config = dict(
    embedding_dim=128,
    norm='rmsnorm',
    activation='geglu',
    fused_qkv=False,
    layer_scale_init=1.0,
    inner_norm=False,
    widths=[80, 160, 320, 640],
    kernel_size=7,
    beta1=0.95,
    shampoo_beta=0.95,
    grad_clip=1.0,
    batch_size=64,
    weight_decay=0.2,
)
Rows from block 7 of a small image embedding model, named by matrix and row number. Rows with one number belong to one neuron. Each number is 500 + 25 x the weight over its row's rms, rounded and kept within 0 to 999. All counts start at 0. Numbers have three digits each.
After each neuron's rows are labels from the 100 images, of 14976, where the neuron reaches its largest size: "colour at peak" is the nearest of a few named colours to the mean colour under the peak. Only what is clearly more common there than usual is listed. The data: microscope photos of single blood and bone marrow cells. In brackets: how many of the 100, against the usual share in percent.
# gate: MLP gate (model.blocks.7.mlp.gate.weight, 848x320), inputs 256-319
# fc1: MLP up (model.blocks.7.mlp.fc1.weight, 848x320), inputs 256-319
# fc2: MLP down (model.blocks.7.mlp.fc2.weight, 320x848, transposed), outputs 256-319

gate.571:485476505540542492518509482529504502508469493521498507536488454505491504500535462531489509508517496521491477483483509468503486510499481481485466480503457511496496498555528468537475504489520523
fc1.571:475452526534524494492530480518517474508475511518519496534485477505495505502548443520493506528525494515497469497491506501503490509471493510485475456490469518507474458552539466509494518500500486
fc2.571:520496527488459516516497530539505517487528527484473478531496513530493503492493468468491490467488499503534561494462522526487487511516417504516504500502456494537508493448479530470509503470450484
colour at peak: purple (46 vs 22.8)

gate.493:486504485464520505431497462494488513495477533504542524536534463499487507489499494509508487493455456521488486507560508488509521503469524534464496511483437529444515512463484496480519514485554510
fc1.493:498493484520507537488522529499485473489504482489489528505453563491488522481515548494492475493503497505474430496472478473511483498527488518524520522498519559546507505437452508475519510475448489
fc2.493:482484489532539520492523523465505514486505483470506506495497543480503522486527464486498484480497509504515489493444497519510493491492504475455525514491508481494500546484474488501503512450486513
colour at peak: blue (62 vs 7.6)

gate.599:494541470508516498524534481495477524487499536509463455525474544505517516470484483437491512533496507510482498478481491475451473519490518527499496476503500512514518564463496535486483516519462480
fc1.599:529490473537496475509534482506511495545492470459488469503520503529531548462470506537494504485493509516498492475520484482504452489478506519526492460499477522498553497535518510502520518468510492
fc2.599:509482520449501492529448582542509490514506527474518474533538492563479511489476459508487485490483470515496522527475529498456491484549430509501497519466493515531488481472490527484510512480454505
colour at peak: purple (59 vs 22.8)

gate.566:454554493505483468546508464527490500458480520491475520508496531493494503524455515472548526486475510526507506520494526524516500484534516460532532505512479513498488505469471532493491489475527522
fc1.566:520504506484564501457502531499500540513509525537507488515525542487513473484518513523486492467503501490496475478515473533513437503509524516518509475470507504511531509494484478472513507444545477
fc2.566:484510510502547516464522505540468474494452519504503498508515483499481503489481472540468507504470536454509541548470524479507477493506489437472531508526481495517455490495451484516484445465516463
colour at peak: pink (71 vs 25.2)

gate.483:516488495530471484504480505474501509514488506501477546510468429508484497504488511468522503466493451444535523472518509500523555503495483493464492487452460517524507474481489502538564538512491491
fc1.483:553483461495515488493508513418511485492523515476494516541461481487499499534505518481528478468461507495542509450532480531518501451508499524491511487479462462553503473486503462512530512495490454
fc2.483:525498511483473477487531513553504474495485518461505459577529502480521534488505552522505527488544498525550477507458527514519509531485494508529483470511538491503446486433564482477522522496496510
colour at peak: purple (57 vs 22.8); blue (31 vs 7.6)

gate.342:526519512503524522533509517525503513492478499486473499507494507492530510488521519452518521537514483532471513533534514475465492535484511469474475507505489535514478483535500491513481460521482493
fc1.342:541467556448518488469522458490513531531501485475491487483498463482490486514447477530470484493458504507526497446486461481502536475506531524498520519489513526454485522483475451501498500456508487
fc2.342:509490531458529517485513501456497499496478485521521522553446503478509517504519501501543520505458503488492534461484510533476498509541493487523487543509497562511554504531503471516526508507541493
colour at peak: blue (54 vs 7.6); purple (46 vs 22.8)

gate.736:469532472493475496498490480470510491535508544500500511511529491498489511506508458482505522517490510530506492493491541507474504523497494430478517513574557552473461478482456465469498515498527484
fc1.736:477523492461489477504503501461529477519522514494493495539504487504516484506469496500487491503468478527517472460533485496450492493522511444480523509519552496508481462465489498446499533519514481
fc2.736:521498502516475521483516546525561512497471494509483457497465479514504539499492522465525466461506553496516512491481512507528475542492503477503442473446496468518458463471538515514501524490496469
colour at peak: purple (61 vs 22.8)

gate.218:521486479465418527505510506443555482512483524485540462497498444534536475504490505517486521492540508513508500482502516512474508507514461497470500490524482507499521492496483479516486505499516509
fc1.218:501496508503558460478446489560460519494488485536500548473552514492485526457513492512502450496503513492511520504471482455522486517490512502523445506520503487498452519535511535470497517487500488
fc2.218:537531492494564466531477514477551552534486537495548493519528459449515458493486512513526476533480486449447497506517459501508521500502493518502511511498513508518461532533468473519512505466483514
colour at peak: blue (32 vs 7.6)

gate.603:481483494504448498513496491524519494501508472492544497467479517530508525489420508538565474534489525466559567490497509504489469523467485505500521472475535519486522501490489504498534519528470479
fc1.603:474504422473526540495505499488482490472543475524538496517502535508450421518543539532520526512497479490523489458524535517507505506544507457493500539481520499507512472505509555486490493490499526
fc2.603:471528504490496492517555468458540516508503444508527500532464487462469447519546505485508490529464485502511528416490466492534480477516518479481493464505485553474487518504512475484478530512491479
colour at peak: white (90 vs 20.3)

gate.315:546527485498472514547477555514500494466533508536554516513545491489498484466525508505503532494475460572480489504477499536489518512515510488499486528531471456492538519514496453478527529461477495
fc1.315:511484470505470478487487482459545553539489524496507497458480530485506480505482499490520494506478452508486508503488455476542480452522537521490517521457512506527506508493506497518485559491555502
fc2.315:531497464495468540542487569549502490484537506532464517524457503502486509528477506483512499478505507498481564518511544409480516498500431483515499546505493524490526503462499559481521514508495508
colour at peak: purple (66 vs 22.8); blue (28 vs 7.6)

gate.299:468542525492525517527479509492458486499479530505543533499473494495524488513496491508462502492524513515507545490517489471483533497482535530502512536497535471503492499500505513495485476505512492
fc1.299:516527478495489505520492515489473457558521488485543492503520520523489515529515449519472514498510492488506471472508515474479481530510519518528484506463484489512543500517490487506482501501485488
fc2.299:491488512491469523489543521530534523574480492451504500511520517500502506470533506445540499478543543483508577485505502528501498494469490490517501526470505502524513511484519478538508523503482523
colour at peak: grey (50 vs 22.7)

gate.646:455529473476516484529524476522512451497496517496508481555509493482463510510484517518509513513506523553472523481501516539503473494527515472526503547502482495479484545496505545472476485511483525
fc1.646:506489548517494535487529460503480500493532503502480489507490486499541496539510512469500506513509531506500494481488564492504496448510526527460477503505483531499514485568537522562494520488493484
fc2.646:533486500505564474530523491492503523508443483517490479477489525508504513503537489471499475518499517523504477497461541513491514521485532559473455487482474534526466454506512481485528532500481476
colour at peak: purple (76 vs 22.8)

gate.59:512527474503471481463552480515542571508547506497485524507540536524462530464537508515506522495512538541507459526467470462513512499498512458478512458531491513483471490484503508514521452528452467
fc1.59:501480500512524488533477531502506466512460509508506498483460499476485496506478486527532550440482510476506506489518479536463502488472510511557520527485498522494493530516497508517444531507493515
fc2.59:474496530464523491490518488510511500546493497488581483488501494483506507468505499474494500505495517518491504507473498496500503510511515465476464482500515503512489492477509510515497509529488495
colour at peak: blue (79 vs 7.6)

gate.276:490499541552505473502503517501484507500511549498504573504503477470494469526520449474497538538511456462536490479494477495494501581495492488522525486478490468511497466540515491440536563491480495
fc1.276:480485475502462534463519514514538538503507513503486465485499544523497509488537499538493510488514511493494522498429529501517501518488476448518492478558469473485479505508496526506515487513511508
fc2.276:519531497454528495489502459471466463508503483496512529498492499475538473510512471495512529531486474516502446498517492507489522496459573525499451526508491500504499505515499475480483472532488512
colour at peak: purple (50 vs 22.8)

gate.42:531486484533501515454506504475490487493459483550473498532491488503466532483511507520507516508457516491480476558486494512511455494461498479520502510499494496520514494553511487493503569466468501
fc1.42:478537484454500490538491546525500484516519491449510483452515506480514451495511510490483492491554479516501527459510532462460549480495484502505499504519469511453479521455510479521495442486487501
fc2.42:501516485515528501482501466434483483517488432486499495534537512521474442527499515511512446537464548475477480519497458520499476498472511442510518536508485517513512483529529523517495499490538518
colour at peak: purple (71 vs 22.8)

gate.403:498509539537506507521469483456535503503482547519468537534532496466503522540514518518529518514529500492491521474526519500557495538543520446500516523507528544511483444534458469442502511513512540
fc1.403:494541507487535495521506462474526506531475527487493519493494498491455520548496527509520513480492493475510518480565517506506458508556470502463531495489536498532479461497472514506544503503521516
fc2.403:520474500494536500466508518547509500519448536509467505480469496521518543489491539484516521510499458478492561486476514476538470499503413494507492481490505502500512492485484519489514546553513478
colour at peak: pink (51 vs 25.2)

gate.401:512516527519435510514504477556501466530465505499512504480470494499545463515465484508554508489474494485482514536519499488469526517438503481499517508493472512489484506519495473516512538541489488
fc1.401:501530498479527498475467484471499493521462541478526494493515511514519520483484496462573443494459509513498519537502426477486509488464478514513469477509481530509511516486488480519468532489511496
fc2.401:505488512493517516514483536537511483491534483529474476484515501520544526467462485493528455479505483526477473520489533470503508513492517480460466496473505495517466485505485539496481471524498505
colour at peak: white (46 vs 20.3)

gate.719:514509511457482480484502494510537494520519514521501485481446529478523530492535491514488486496485451497496454545463543515471444526491455477479530472532447483482507484486529506501459468482493492
fc1.719:576502527437495487482499476515476483495483526517461487532480522498507482520449512420499510473503460503484492481455464507526500510507472477505529515513495500522532478520533506533488525505503500
fc2.719:514482496471502504512501498478517500489520512513519477483527513467519527472515492518488533512527460491523485506457524499493456494535464497502515455478507487501502531506453501501508515466430488
colour at peak: pink (57 vs 25.2); white (42 vs 20.3)

gate.605:499510447512513520503490517503491523503520525486546474538528508481486473502500501478512520494508485503517517525532485485502497497519457428489521501478528465540520530546490468501447482481485498
fc1.605:488486570498489510464475479497562492522514490515510521497483505519530479524457530498489519524488523527492501490510498525535514488512527566499499528500494505483536488467521517526505475525485513
fc2.605:519513532492481470477513488485501517482436523527539521544528487528490501504514485466502540469490539518494510515496476520485540486526522489495490490511586499513535533486542460442476495498493450
colour at peak: white (42 vs 20.3)

gate.148:528497512461493514484461500517475549467447481514495537494477482521465518545481527498497544523492476468496514475509481496524546537503510483482467511528524511492494563508507490475510506495468524
fc1.148:519489502456462521494527478529431480499496480501533487507507476505520468461525494479444521469482459510491461461474510535482544491477529564475489477489514453533539526459513487522532504460504514
fc2.148:506511547493501512552513470448472519451530523467485525454527490496498501445515479518457534510498468490490485502485474502489498500498519512484493512469505517489475528468509476435514437493432512
colour at peak: pink (53 vs 25.2)

gate.592:461496484475505529519531551519510473505504454512522474520540495451499489465468496553485523466523525487448491484473475473512470480516570501466493549489465492475487517517502473509454480460510487
fc1.592:534505515530491460483465449472484514488496549489472525486454500561504526525520500449521478524469465507560515523526535520487522526492443497530513442512527516516515469474481519486534509534503487
fc2.592:456479481497521505516530517525515473506508461532510488490512522498504462545490515534503518530490506487437490494501478499511502481497506482511439523504533510483517531506547473492453480562509511
colour at peak: blue (27 vs 7.6)

gate.370:563496495567476462491494488508512454490511476526521492537467487521553528514512502505552497487490493502550448508538521506531467501484497534496508497520511566533518541467473503454517494520501535
fc1.370:521472481535495520466538472479492449472572494466445479544475490512510510495543492466482555484492517423504492466503486491507509474543544520551473515559556536512512491513447543532503483508527527
fc2.370:515536516502524476509487458487532492510513533527508494524490479513505504475493492521542515503481510552525464482523531464489462509516518520458537502517449522561548533524458468516568473486529506
colour at peak: blue (44 vs 7.6)

gate.294:532483470513519526467544522513504483498563524499539515521499540534514474477455548489502536537461508501518438474517504541496500471546528469539509544557494517510538490487448532504460527501480482
fc1.294:539503501510495425439479479495547536508536523502503522548503476464469503521507525518507511529477498472491448479546518481493510495485533490519482530510500505522482506455489500524533490496567503
fc2.294:526534521498525482498469513469506515482521530513509499511490458530515497482476481540493471545484516515523474486512556466531461481495483516479537509501535513552521498533471527518509494460541536
colour at peak: blue (62 vs 7.6)

gate.598:517483483497526518484473546473510532531491548534452526530476530484503526518487526530509517459510534522495512497548493518502473498495481436476470541478498493491470421508468496462523550484510529
fc1.598:482475509528477469514506479507496497452492471466530485487530480480529460473531480478498497501490474491496492493462502517505529482491531525524549460487491530500524522498524525521467483502487463
fc2.598:508550531500506515528482519465500490485514489484512503462511472471485462504499497523482498505499513498520465507509476490457522494502569517461511560472498499523525480534533508525498472448515533
colour at peak: white (47 vs 20.3)

gate.585:520487460541514467470513495508555479498476528498510481524523461482513548513500457515504518519503524541486497512541534470476507510489490506496486466497472535486516503560525481510487530450474467
fc1.585:511516531456456542540450528511462483503536498495488476465524531500513459482499542501521503480479463475509506512474478515480482529529500483488502528533525492477464479483496483484516482511516511
fc2.585:505511486535523509461505494449501497484475455519507499477505505475476493498504535527539520536498490494477494505515491460520506499461581497506491500521535522459500531538495473550474498507545515
colour at peak: purple (60 vs 22.8)

gate.727:512528492491481493455521499496528516492529493489528456512524489470494525501512492519509459523504477531512506508444477470471525503512510502441488494474488486500528451523487511546542506540497473
fc1.727:530476501525497521491463518522519502495499500506502494519440503487489524492502492477498535506505517490512466497535523492504494516476500468549539527482526481445519518501501486482457507467482498
fc2.727:543539509472484499475485539527517469532473512494485504523505457497462470543451517496495525526457490464481461517523502512526447480466497473488427513558480499495463486537484495470452491512522515
colour at peak: pink (57 vs 25.2)

gate.538:503525444464464484535435490517527515502523540458489491494514490519522473503492496505496487479485550541493492450535512513485490467506517511494470493516498519518492507489498463490446518498527487
fc1.538:498465539524536516464560517487490487473472484519518508506503506497483503484503509472471512513506449459491512539479515495518513533503476492488546509485498492486488500484518519517560529494494521
fc2.538:512499475474511481489482508511493489485452482500457494504490491510482468509477515513505501505484476492428525510523461509498519470522519457495467528521472516505517559521460458514465472502492488
colour at peak: purple (84 vs 22.8)

gate.0:467495534483502508505512532513485514508532491481476459544515497452499486516495496502532522468516491499498510541483472434490503453513487461450521517522487503451486542513538462520447494462503452
fc1.0:542522482501505475508485474517488483485480502545518524498489497529476514501461497515470492484494522533508468495490538535509498578486529570523509495475506500519501465461457520479547530548509539
fc2.0:467477500482516503464506497526492493488495476512499474511524512473506491561513490508516509515487499480505521509480515513494517480499464486515514493527529504489526524496520499506443502543483521
colour at peak: blue (52 vs 7.6)

gate.679:501518487470507522535489469547508489506481515503480486486453457498472511454513537460495498514489545504558521502500526474534494474494506463498518532505514482499501522509522489512502501479487507
fc1.679:542547539514532538464489537461497510488534522461508472537533527500529473501494515503493529501539482499484490541498502490480506470509494517473501522473506456522555531513493502501504454475496505
fc2.679:537492504437482475474484514537523493511465484500506493508519504524501495487493501476568532442502490489513468484468491575467524501470492512458530456491538469547517517474517487478523491519514472
colour at peak: grey (67 vs 22.7)

gate.739:480505533443489514504520493483528495513492514518451496487481486517471491493491465488508477509479529539494516524518472444524498529493511506477502535531503519490494544478504520532537519496505535
fc1.739:508494490482504516491467510518469465517496502489473506491523546487467443507500502525520526436510482546527505459500496519505498498464517493509473487515486478502503508502484510512475517568505493
fc2.739:487507486487506545475493506508530490532471481482480522466530453512465516499520470519539540496496517466542480494481529527491496497528539532499529461494515517486514495474497494508542524494476544
colour at peak: pink (79 vs 25.2)

gate.509:497459486484462540502508522543507449477501547501503504477515483493497498481519506493510558513517482501559477466482507489483490481509486500531484514485493477498529452461483484473523489472541547
fc1.509:543510515539478495472505483495484510495496463461459517512536505488484513522516517462504518465524480499531542497504485490536524500500502488512534452517511515444466493525478556540509467499493486
fc2.509:517489483455497499478489548480481511476465559483546554470533531473513540468504497479536514472535509495487534552517484495496484492523517484449525507481508507495462486468466492458496468552472498
colour at peak: purple (62 vs 22.8); blue (28 vs 7.6)

gate.324:531482501474456487495513511494537442510528498493472500512492470486530480523508484474533513487482503549524506484548506481454484519504470517505519490499480522536551514464464476496490489516547476
fc1.324:528478533458458486517509503467520458506507534492486493504445492500533476513500471501513510490483467537528496519535487506463496493503480509497526474496479509509528525496479474496468504551535445
fc2.324:473438520496463521480508538520473485497527480478508523516499506498524523493529531490457533455544490519554484511472529510497504508484521479530533509483508454525477468470538535485534506520483503
colour at peak: blue (50 vs 7.6)

gate.638:476548492486493488504477529537459530523499523485487521510501475475494509513471499503462481459519524503515521541461506561462532539514470496473459507515486502494496483506505518527522512535496496
fc1.638:533488485499507480501474534496489490487528529508490501490502507534468494497488529485535473498461486511492505482529473476512473499543500479512501541497501524503527519451517467489497531517456514
fc2.638:529471469479460498498472557559478508499515530507514487514509491511476562530465492513485542487470470528518515473477476515522501499484516511514518549509517484522519483508498497480512501464473526
colour at peak: purple (55 vs 22.8)

gate.682:531512443524488505470498539556464535477515498500490504497487513519498511496529485526494524523527454483470533524554484459499472536534499521521451476471485488475535503483514525446530482507527499
fc1.682:512507470497513538498503548499446507493444505478501495483471515477511534478569501481504507565522473507534525525532467522479479484484494523512432524501507505496471487489483486452526486536529481
fc2.682:500507500493499473517483508552472520453535542538446463469502522487526489487481485498494513469522493466510496528454464488519478511511499499492492491508458496498430510496492516501459472506496537
colour at peak: blue (62 vs 7.6)

gate.438:502472504524450510471497466556482490538552549494544516499480465500518510510501503505493508499475443532483519488478520522481468542520514454486517463475483466523500445543490479523494473508523511
fc1.438:496509511507455485471484532527503510531514517503503496519512480495520518499521520516488484522512515508450486499503518528510482519516473512522495442486488468524489451523519449535498501518527550
fc2.438:510501521531525494461500530507491486493504474491481500494529510499487528483528467497510509420549519500552513529488504521499482516483435504470544500524506468552485520496489469499499489514493472
colour at peak: purple (47 vs 22.8)

gate.432:529516511496475506484500500497476508499492531497511462517473500506538524438507502482504502522497471483482490497506490487530476499551445494510474457510538526478522504505488570466454489457514491
fc1.432:525477483528441497447494486502558495507496497526515465499529503518464502461506530535533472523488495468494506495481501490538495562511504481491496537492504520511487473526526498514519497461489494
fc2.432:484526538513509506512495481484489473485461565521512468479511507505481483497506492495479491454519491508501540445519511481509486467475452474491462491504523467496475470471493486472470545491520463
colour at peak: purple (72 vs 22.8)

gate.314:517536529465488494489510492473482531533537569485509521474514478504513522508467467539505566473522494452525496498512517467476512518453497513497503501454459513465474490525525540483504475533522485
fc1.314:467531527522532445530505459457493502502468498482546507475511475506544505524509485495490506528542471514499508511482488495496507481519523513488536477476479522516512490524491545550462457486521502
fc2.314:533521521500541504518489447470514499494491528540496529484498469504510535496528551495519510517513487496483503492542465477522487503530494488449512516488489483523517490520515498509476506524502503
colour at peak: pink (73 vs 25.2)

gate.67:474553522525464520531506504519487546507478493494494476496510469518521495443535513470526475464538485539532475492507510457512488500518468512505560486549472499498517488525440470509535431519461522
fc1.67:517528472524437526578511479544488517492490511491521464501507514548529522479488513507513543507483502552510503474500504482473449500484490521527494531486456504554539481502485507475500512510515514
fc2.67:455478507492474490464541503518468524494509503494500469504500497497526491462504532495501517502497510506489534539423476505520531513498457490483495466484467499497495497504529483480482466531532521
colour at peak: blue (46 vs 7.6)

gate.38:526499517542498524531496471446479445532504493514476496535539461457504501514500510504510552494495513515494507513482539523523475495552519508483493546473515523522503465525451505491501505495512540
fc1.38:517502526518529504521503456474463461531511521500500492536526482479486526531504511506493528490490517518514499512491541515514469504553507504469481544479514497518496470531457510491522509498523550
fc2.38:526458506495514468472481506512521484520435511512492507488497508481531558491478557505503522519548445527489566464488499473552476481496466483505518507487513488493502523500494455493517545540468478
colour at peak: purple (93 vs 22.8)

gate.126:544502556490440475519480491519494507527523486468477515500499493519533465519474467454502541548537468496528487508537515527556490466492473543476493494503524487458509545500477496543493514496510502
fc1.126:514463455512482502517516495521474459527494488521473491503513510557551490485539482546549494513516460508493511521498553513525478523489499506449527482448488476512487510486504500503537501498473476
fc2.126:489459534529488509498495496536478459480515503506465509486516477534475467515481456472433525495503523514498542526484528539505525515495501492492485493526504488438474478515512516466509461444480531
colour at peak: blue (53 vs 7.6)

gate.741:486546519502507515510480552482517499482556503488487480473491515488509512463500503533537431484500523449511507454484495514489479461482494489532483509500535512479479525456474487499492517477503491
fc1.741:482509487525486503519445517493494454468518447475531512527497493457501481492480526524500494454524509491531522490482511509521493482508524531488495484523560520510507504515509482516512507523481528
fc2.741:518521486532488515484465501539512464495502467444489541489497479487492518494540556486495504467532508508504504538527481497474484490505535507478491487463485474511485487541476488479536517479488519
colour at peak: blue (27 vs 7.6)

gate.445:498479515433448518531476513518504525508500506490473478505514545514508533481494507542481511512522509523509499478508472524485487492482512508472526486479490525522537476512515519464470534484445530
fc1.445:550543518542539468485506500544483480519492498523511512449514541524445470515485482503460518481457495476513509510508488487515496487479498490477465486516471474496529517479505471498520518498517521
fc2.445:519499571471519485456478454490523464502465521522490517462470469510496452494483511508460503491467514502484478538513541517520452548463497501533513499527513484475510470507492495518495449503485513
colour at peak: blue (29 vs 7.6)

gate.231:530494519457523488494428467521484498510431505517496484488503517513471451486482485486496459462480547445502458498444445474527527488517502518534475501530502468471481496537504534515497506472499466
fc1.231:472501474530497498517546515519485505498543473463503513501513456482522513509530507523520520504492468590439503481509534507469476515532500485464517472487519544535490517468480513478458488500508507
fc2.231:489523529518507481489500481517526498529469464497520489509499499487516480556466472471541501486492487534459490533492494510460523520498497437498514518506516449542543521515519503495500495485532516
colour at peak: purple (56 vs 22.8)

gate.384:480490519531503503502483488510463493519504451538502505492476465481521473465513485426520550489481515537514488516497550528472476521522515493516478517474458513515501504498517503533493483500425523
fc1.384:482460533540486492519509484527474499515514469543519516511468463457517488502488481428530533484487522534527483520505545542485480538509506489495494485463470524521521478475501507520493479522444517
fc2.384:484470486514483502487532489529564473490489531518469511478499523497510507492467516532490496463549515496560497477530519497500490507503443504501505505516502515505485510494479490481554497489514483
colour at peak: purple (50 vs 22.8)

gate.179:474491428489540501489525484521517496457528537491474492504526540553417477495523521480484504442502533514468490509500513469532497540489531527462528457527527501516496529513530491474503504502519549
fc1.179:513520524470493479506535490472499525495470518488530489515494465480487500504460486537477492433521529526513498496511508457518543492507485523497502449511522475510505499448506514505523511513539521
fc2.179:527539500523525506504435492503500508509477478513534461506536474534514501539476527530506482514498532513479509476533510486499519501467436488478486533507495523499494485510509483489466520529501480
colour at peak: white (43 vs 20.3)

gate.145:495485546488502469507498525521497485525491542464502484503508455528505520505509523513517453490495515494531514495512485497489505489481414464517471483497488553502521519479497483539539520516506494
fc1.145:512548503508515503487534460491522500482507525496500482454467505479495481480476461525492485487478505534459469444501475507496468498526515559484521491503504468484450487500487529508486467476500505
fc2.145:477507478510512478485478509510509484527436529533509466471517507505492527487543495501474481483502497548539481498464497499500500532480455497488484520465544489490486480549518469529490504538488529
colour at peak: purple (50 vs 22.8)

gate.184:522512493506477477482501478473489469501517531430450529507509495507523478486523474459495506501462435496506490530520462486489473456505474525538479508476487498544521476483437489507497500505525476
fc1.184:534513478500476494522496487479505530471482511473542511479527493496451496503492474510516463498508476500522518501483470462492501518495549493505531507490535538533498551515524533512526528524527487
fc2.184:503478474488509523494506527481506464453503510505504509506551502500510504459510468509522490491450495530544484505455526503503492504515483552520507508545501531506463474497506498500469515537489492
colour at peak: white (56 vs 20.3)

gate.326:517520496483543511507485486503503483497517529502484457500515529485465512530497521530487498482497465485529514471463514489486526516513470498496528499518466470469553500525497510540554508516493493
fc1.326:520474524534456500504531494487490501522463473525497547480479504507542498480509455515507511518499553502466517561513504514502502520509522506498501494499519530510460500495486479479452484470494487
fc2.326:486529526502497499476503487519496510523471529503498482507442476484497461544469490478496537498477518494492517549499546526480490494492487501495463512542509522491536539525494459472484475509502543
colour at peak: white (44 vs 20.3)

gate.720:458499494491521494528542532461482477485476537525513481503526536565475516501491479521540443516492507479531535496485498564511481478506500548462485484542478508554476485491518512482488515538530489
fc1.720:510454502520494514487473482532472492505484526477464519499515511520500473480506523489487567488520453494506461500485469470507511531490498511529484502512492539473506535490484555471517454481468507
fc2.720:504501530513478492504517483521521478500503480493520491509548449490503492530460506496552491488489475468521496496488471488517483495486494473483488487548494456492485514544518483552490498469528485
colour at peak: grey (66 vs 22.7)

gate.588:494506565468499468436507490486487540479567491563496557514514519491472481477537458487452478500492462521480512479472495482471418490484482518481483469507510465510501532515506490477550471496481474
fc1.588:487506523492512508517470476494510511484490518492480496464553471510517511490478485462483521493528458486523520468521502492495460505471500497481532531507482493513502499483474507476472449501506486
fc2.588:509484519481489500458527546496493508558516498484525511504501494492515513471449530530479513511514494515488529525494511491530523504524530485479503495505531486493516491486502481461523484452473459
colour at peak: blue (61 vs 7.6)

gate.195:518474493526499482510524518480478429525507491523469517531522475459517543497503522484468496470508527497516510514490512502504506512497491489462466512498518482519512483493513452496517505510526515
fc1.195:512522478515529480527486521470434459489521476516497551522486511517480516514529493478505490463481505504461483530491521543523494496513486472484481517474489488507487472492529483514533508521528486
fc2.195:495522523511521519458498509500487521523546493466524464517491491513537473488482548463480490502518529525544507488497515476481468493487524506504508454518513517535474492464481519445487502486517475
colour at peak: purple (62 vs 22.8)

gate.462:506513460442514462476523519546480549486482516508507537518479477479497511514462516445520542508517537521518509495511519512484508476484497519515532470504511510505551448511472536520490500522533522
fc1.462:482517516475523511479517501547481453478492490501456474517531517505486500490528520472511483467504519525526513515522494509527500490456523472456490481511537475495536505489472493484504476459517452
fc2.462:552488471482531526521462548514485508503487485499502505473512470511513503486541541490465489512508512450525481466488496525497511494490499523471485519512534502453450480500502499469514491529482484
colour at peak: grey (46 vs 22.7)

gate.467:520480558468494460512486502525500498480465549503443506503455486533506510489479547502517476539500525456543514536539501502490506498501479431491465492519508511456525486490465494512531527515508497
fc1.467:521451532484514470496446475474491484505464525493423509529479505525499531528505537487505478520516534471506552546520491485487514509505491427512487475522506502461534510487461469528515534524487512
fc2.467:497527517478528503529540478522471546474537490493494510508479501537517485481497513492516502514452486455495487511490517508503488493463507489534484499501477503505461509507492486450504501480534476
colour at peak: purple (49 vs 22.8)

gate.440:516510527493511501498503469445512509483473496547519531503533494458517490438488534521476533464472492494501484548506523518501460495502496504476490525464506511524520442493492503533490520480520507
fc1.440:494463480504484502486445494495502488491527493466512501520461516486531498487485517522531522493491547503514539472503507502497541531502479516528512488515476528513478531562497481485500481508481530
fc2.440:478491493507506468509426469477541478545471483468506516508506515515498476493499523529497493537482568494465482503542504513474479475483536491478517532500478509534475523539518493526478508481524518
colour at peak: white (94 vs 20.3)

gate.123:449491488522480499494454510449519531511536523533475466527491525515499514477497475456498522431493489514485450499499494521479502537487482492530506493455517517427531523493510536524486497505505461
fc1.123:578506496476495516483505464471496469488496511515522531520480509472504452492453535505496529509511522513524514498510520492488497498470504509446481514542433509559461515490535476498502544493483538
fc2.123:496497492466517542482504550498457448520519475477502508494492511461481470503515464539476502489479471489508464519475518481483488492506499485522511499493484523474481518481488477463536476481479513
colour at peak: pink (84 vs 25.2)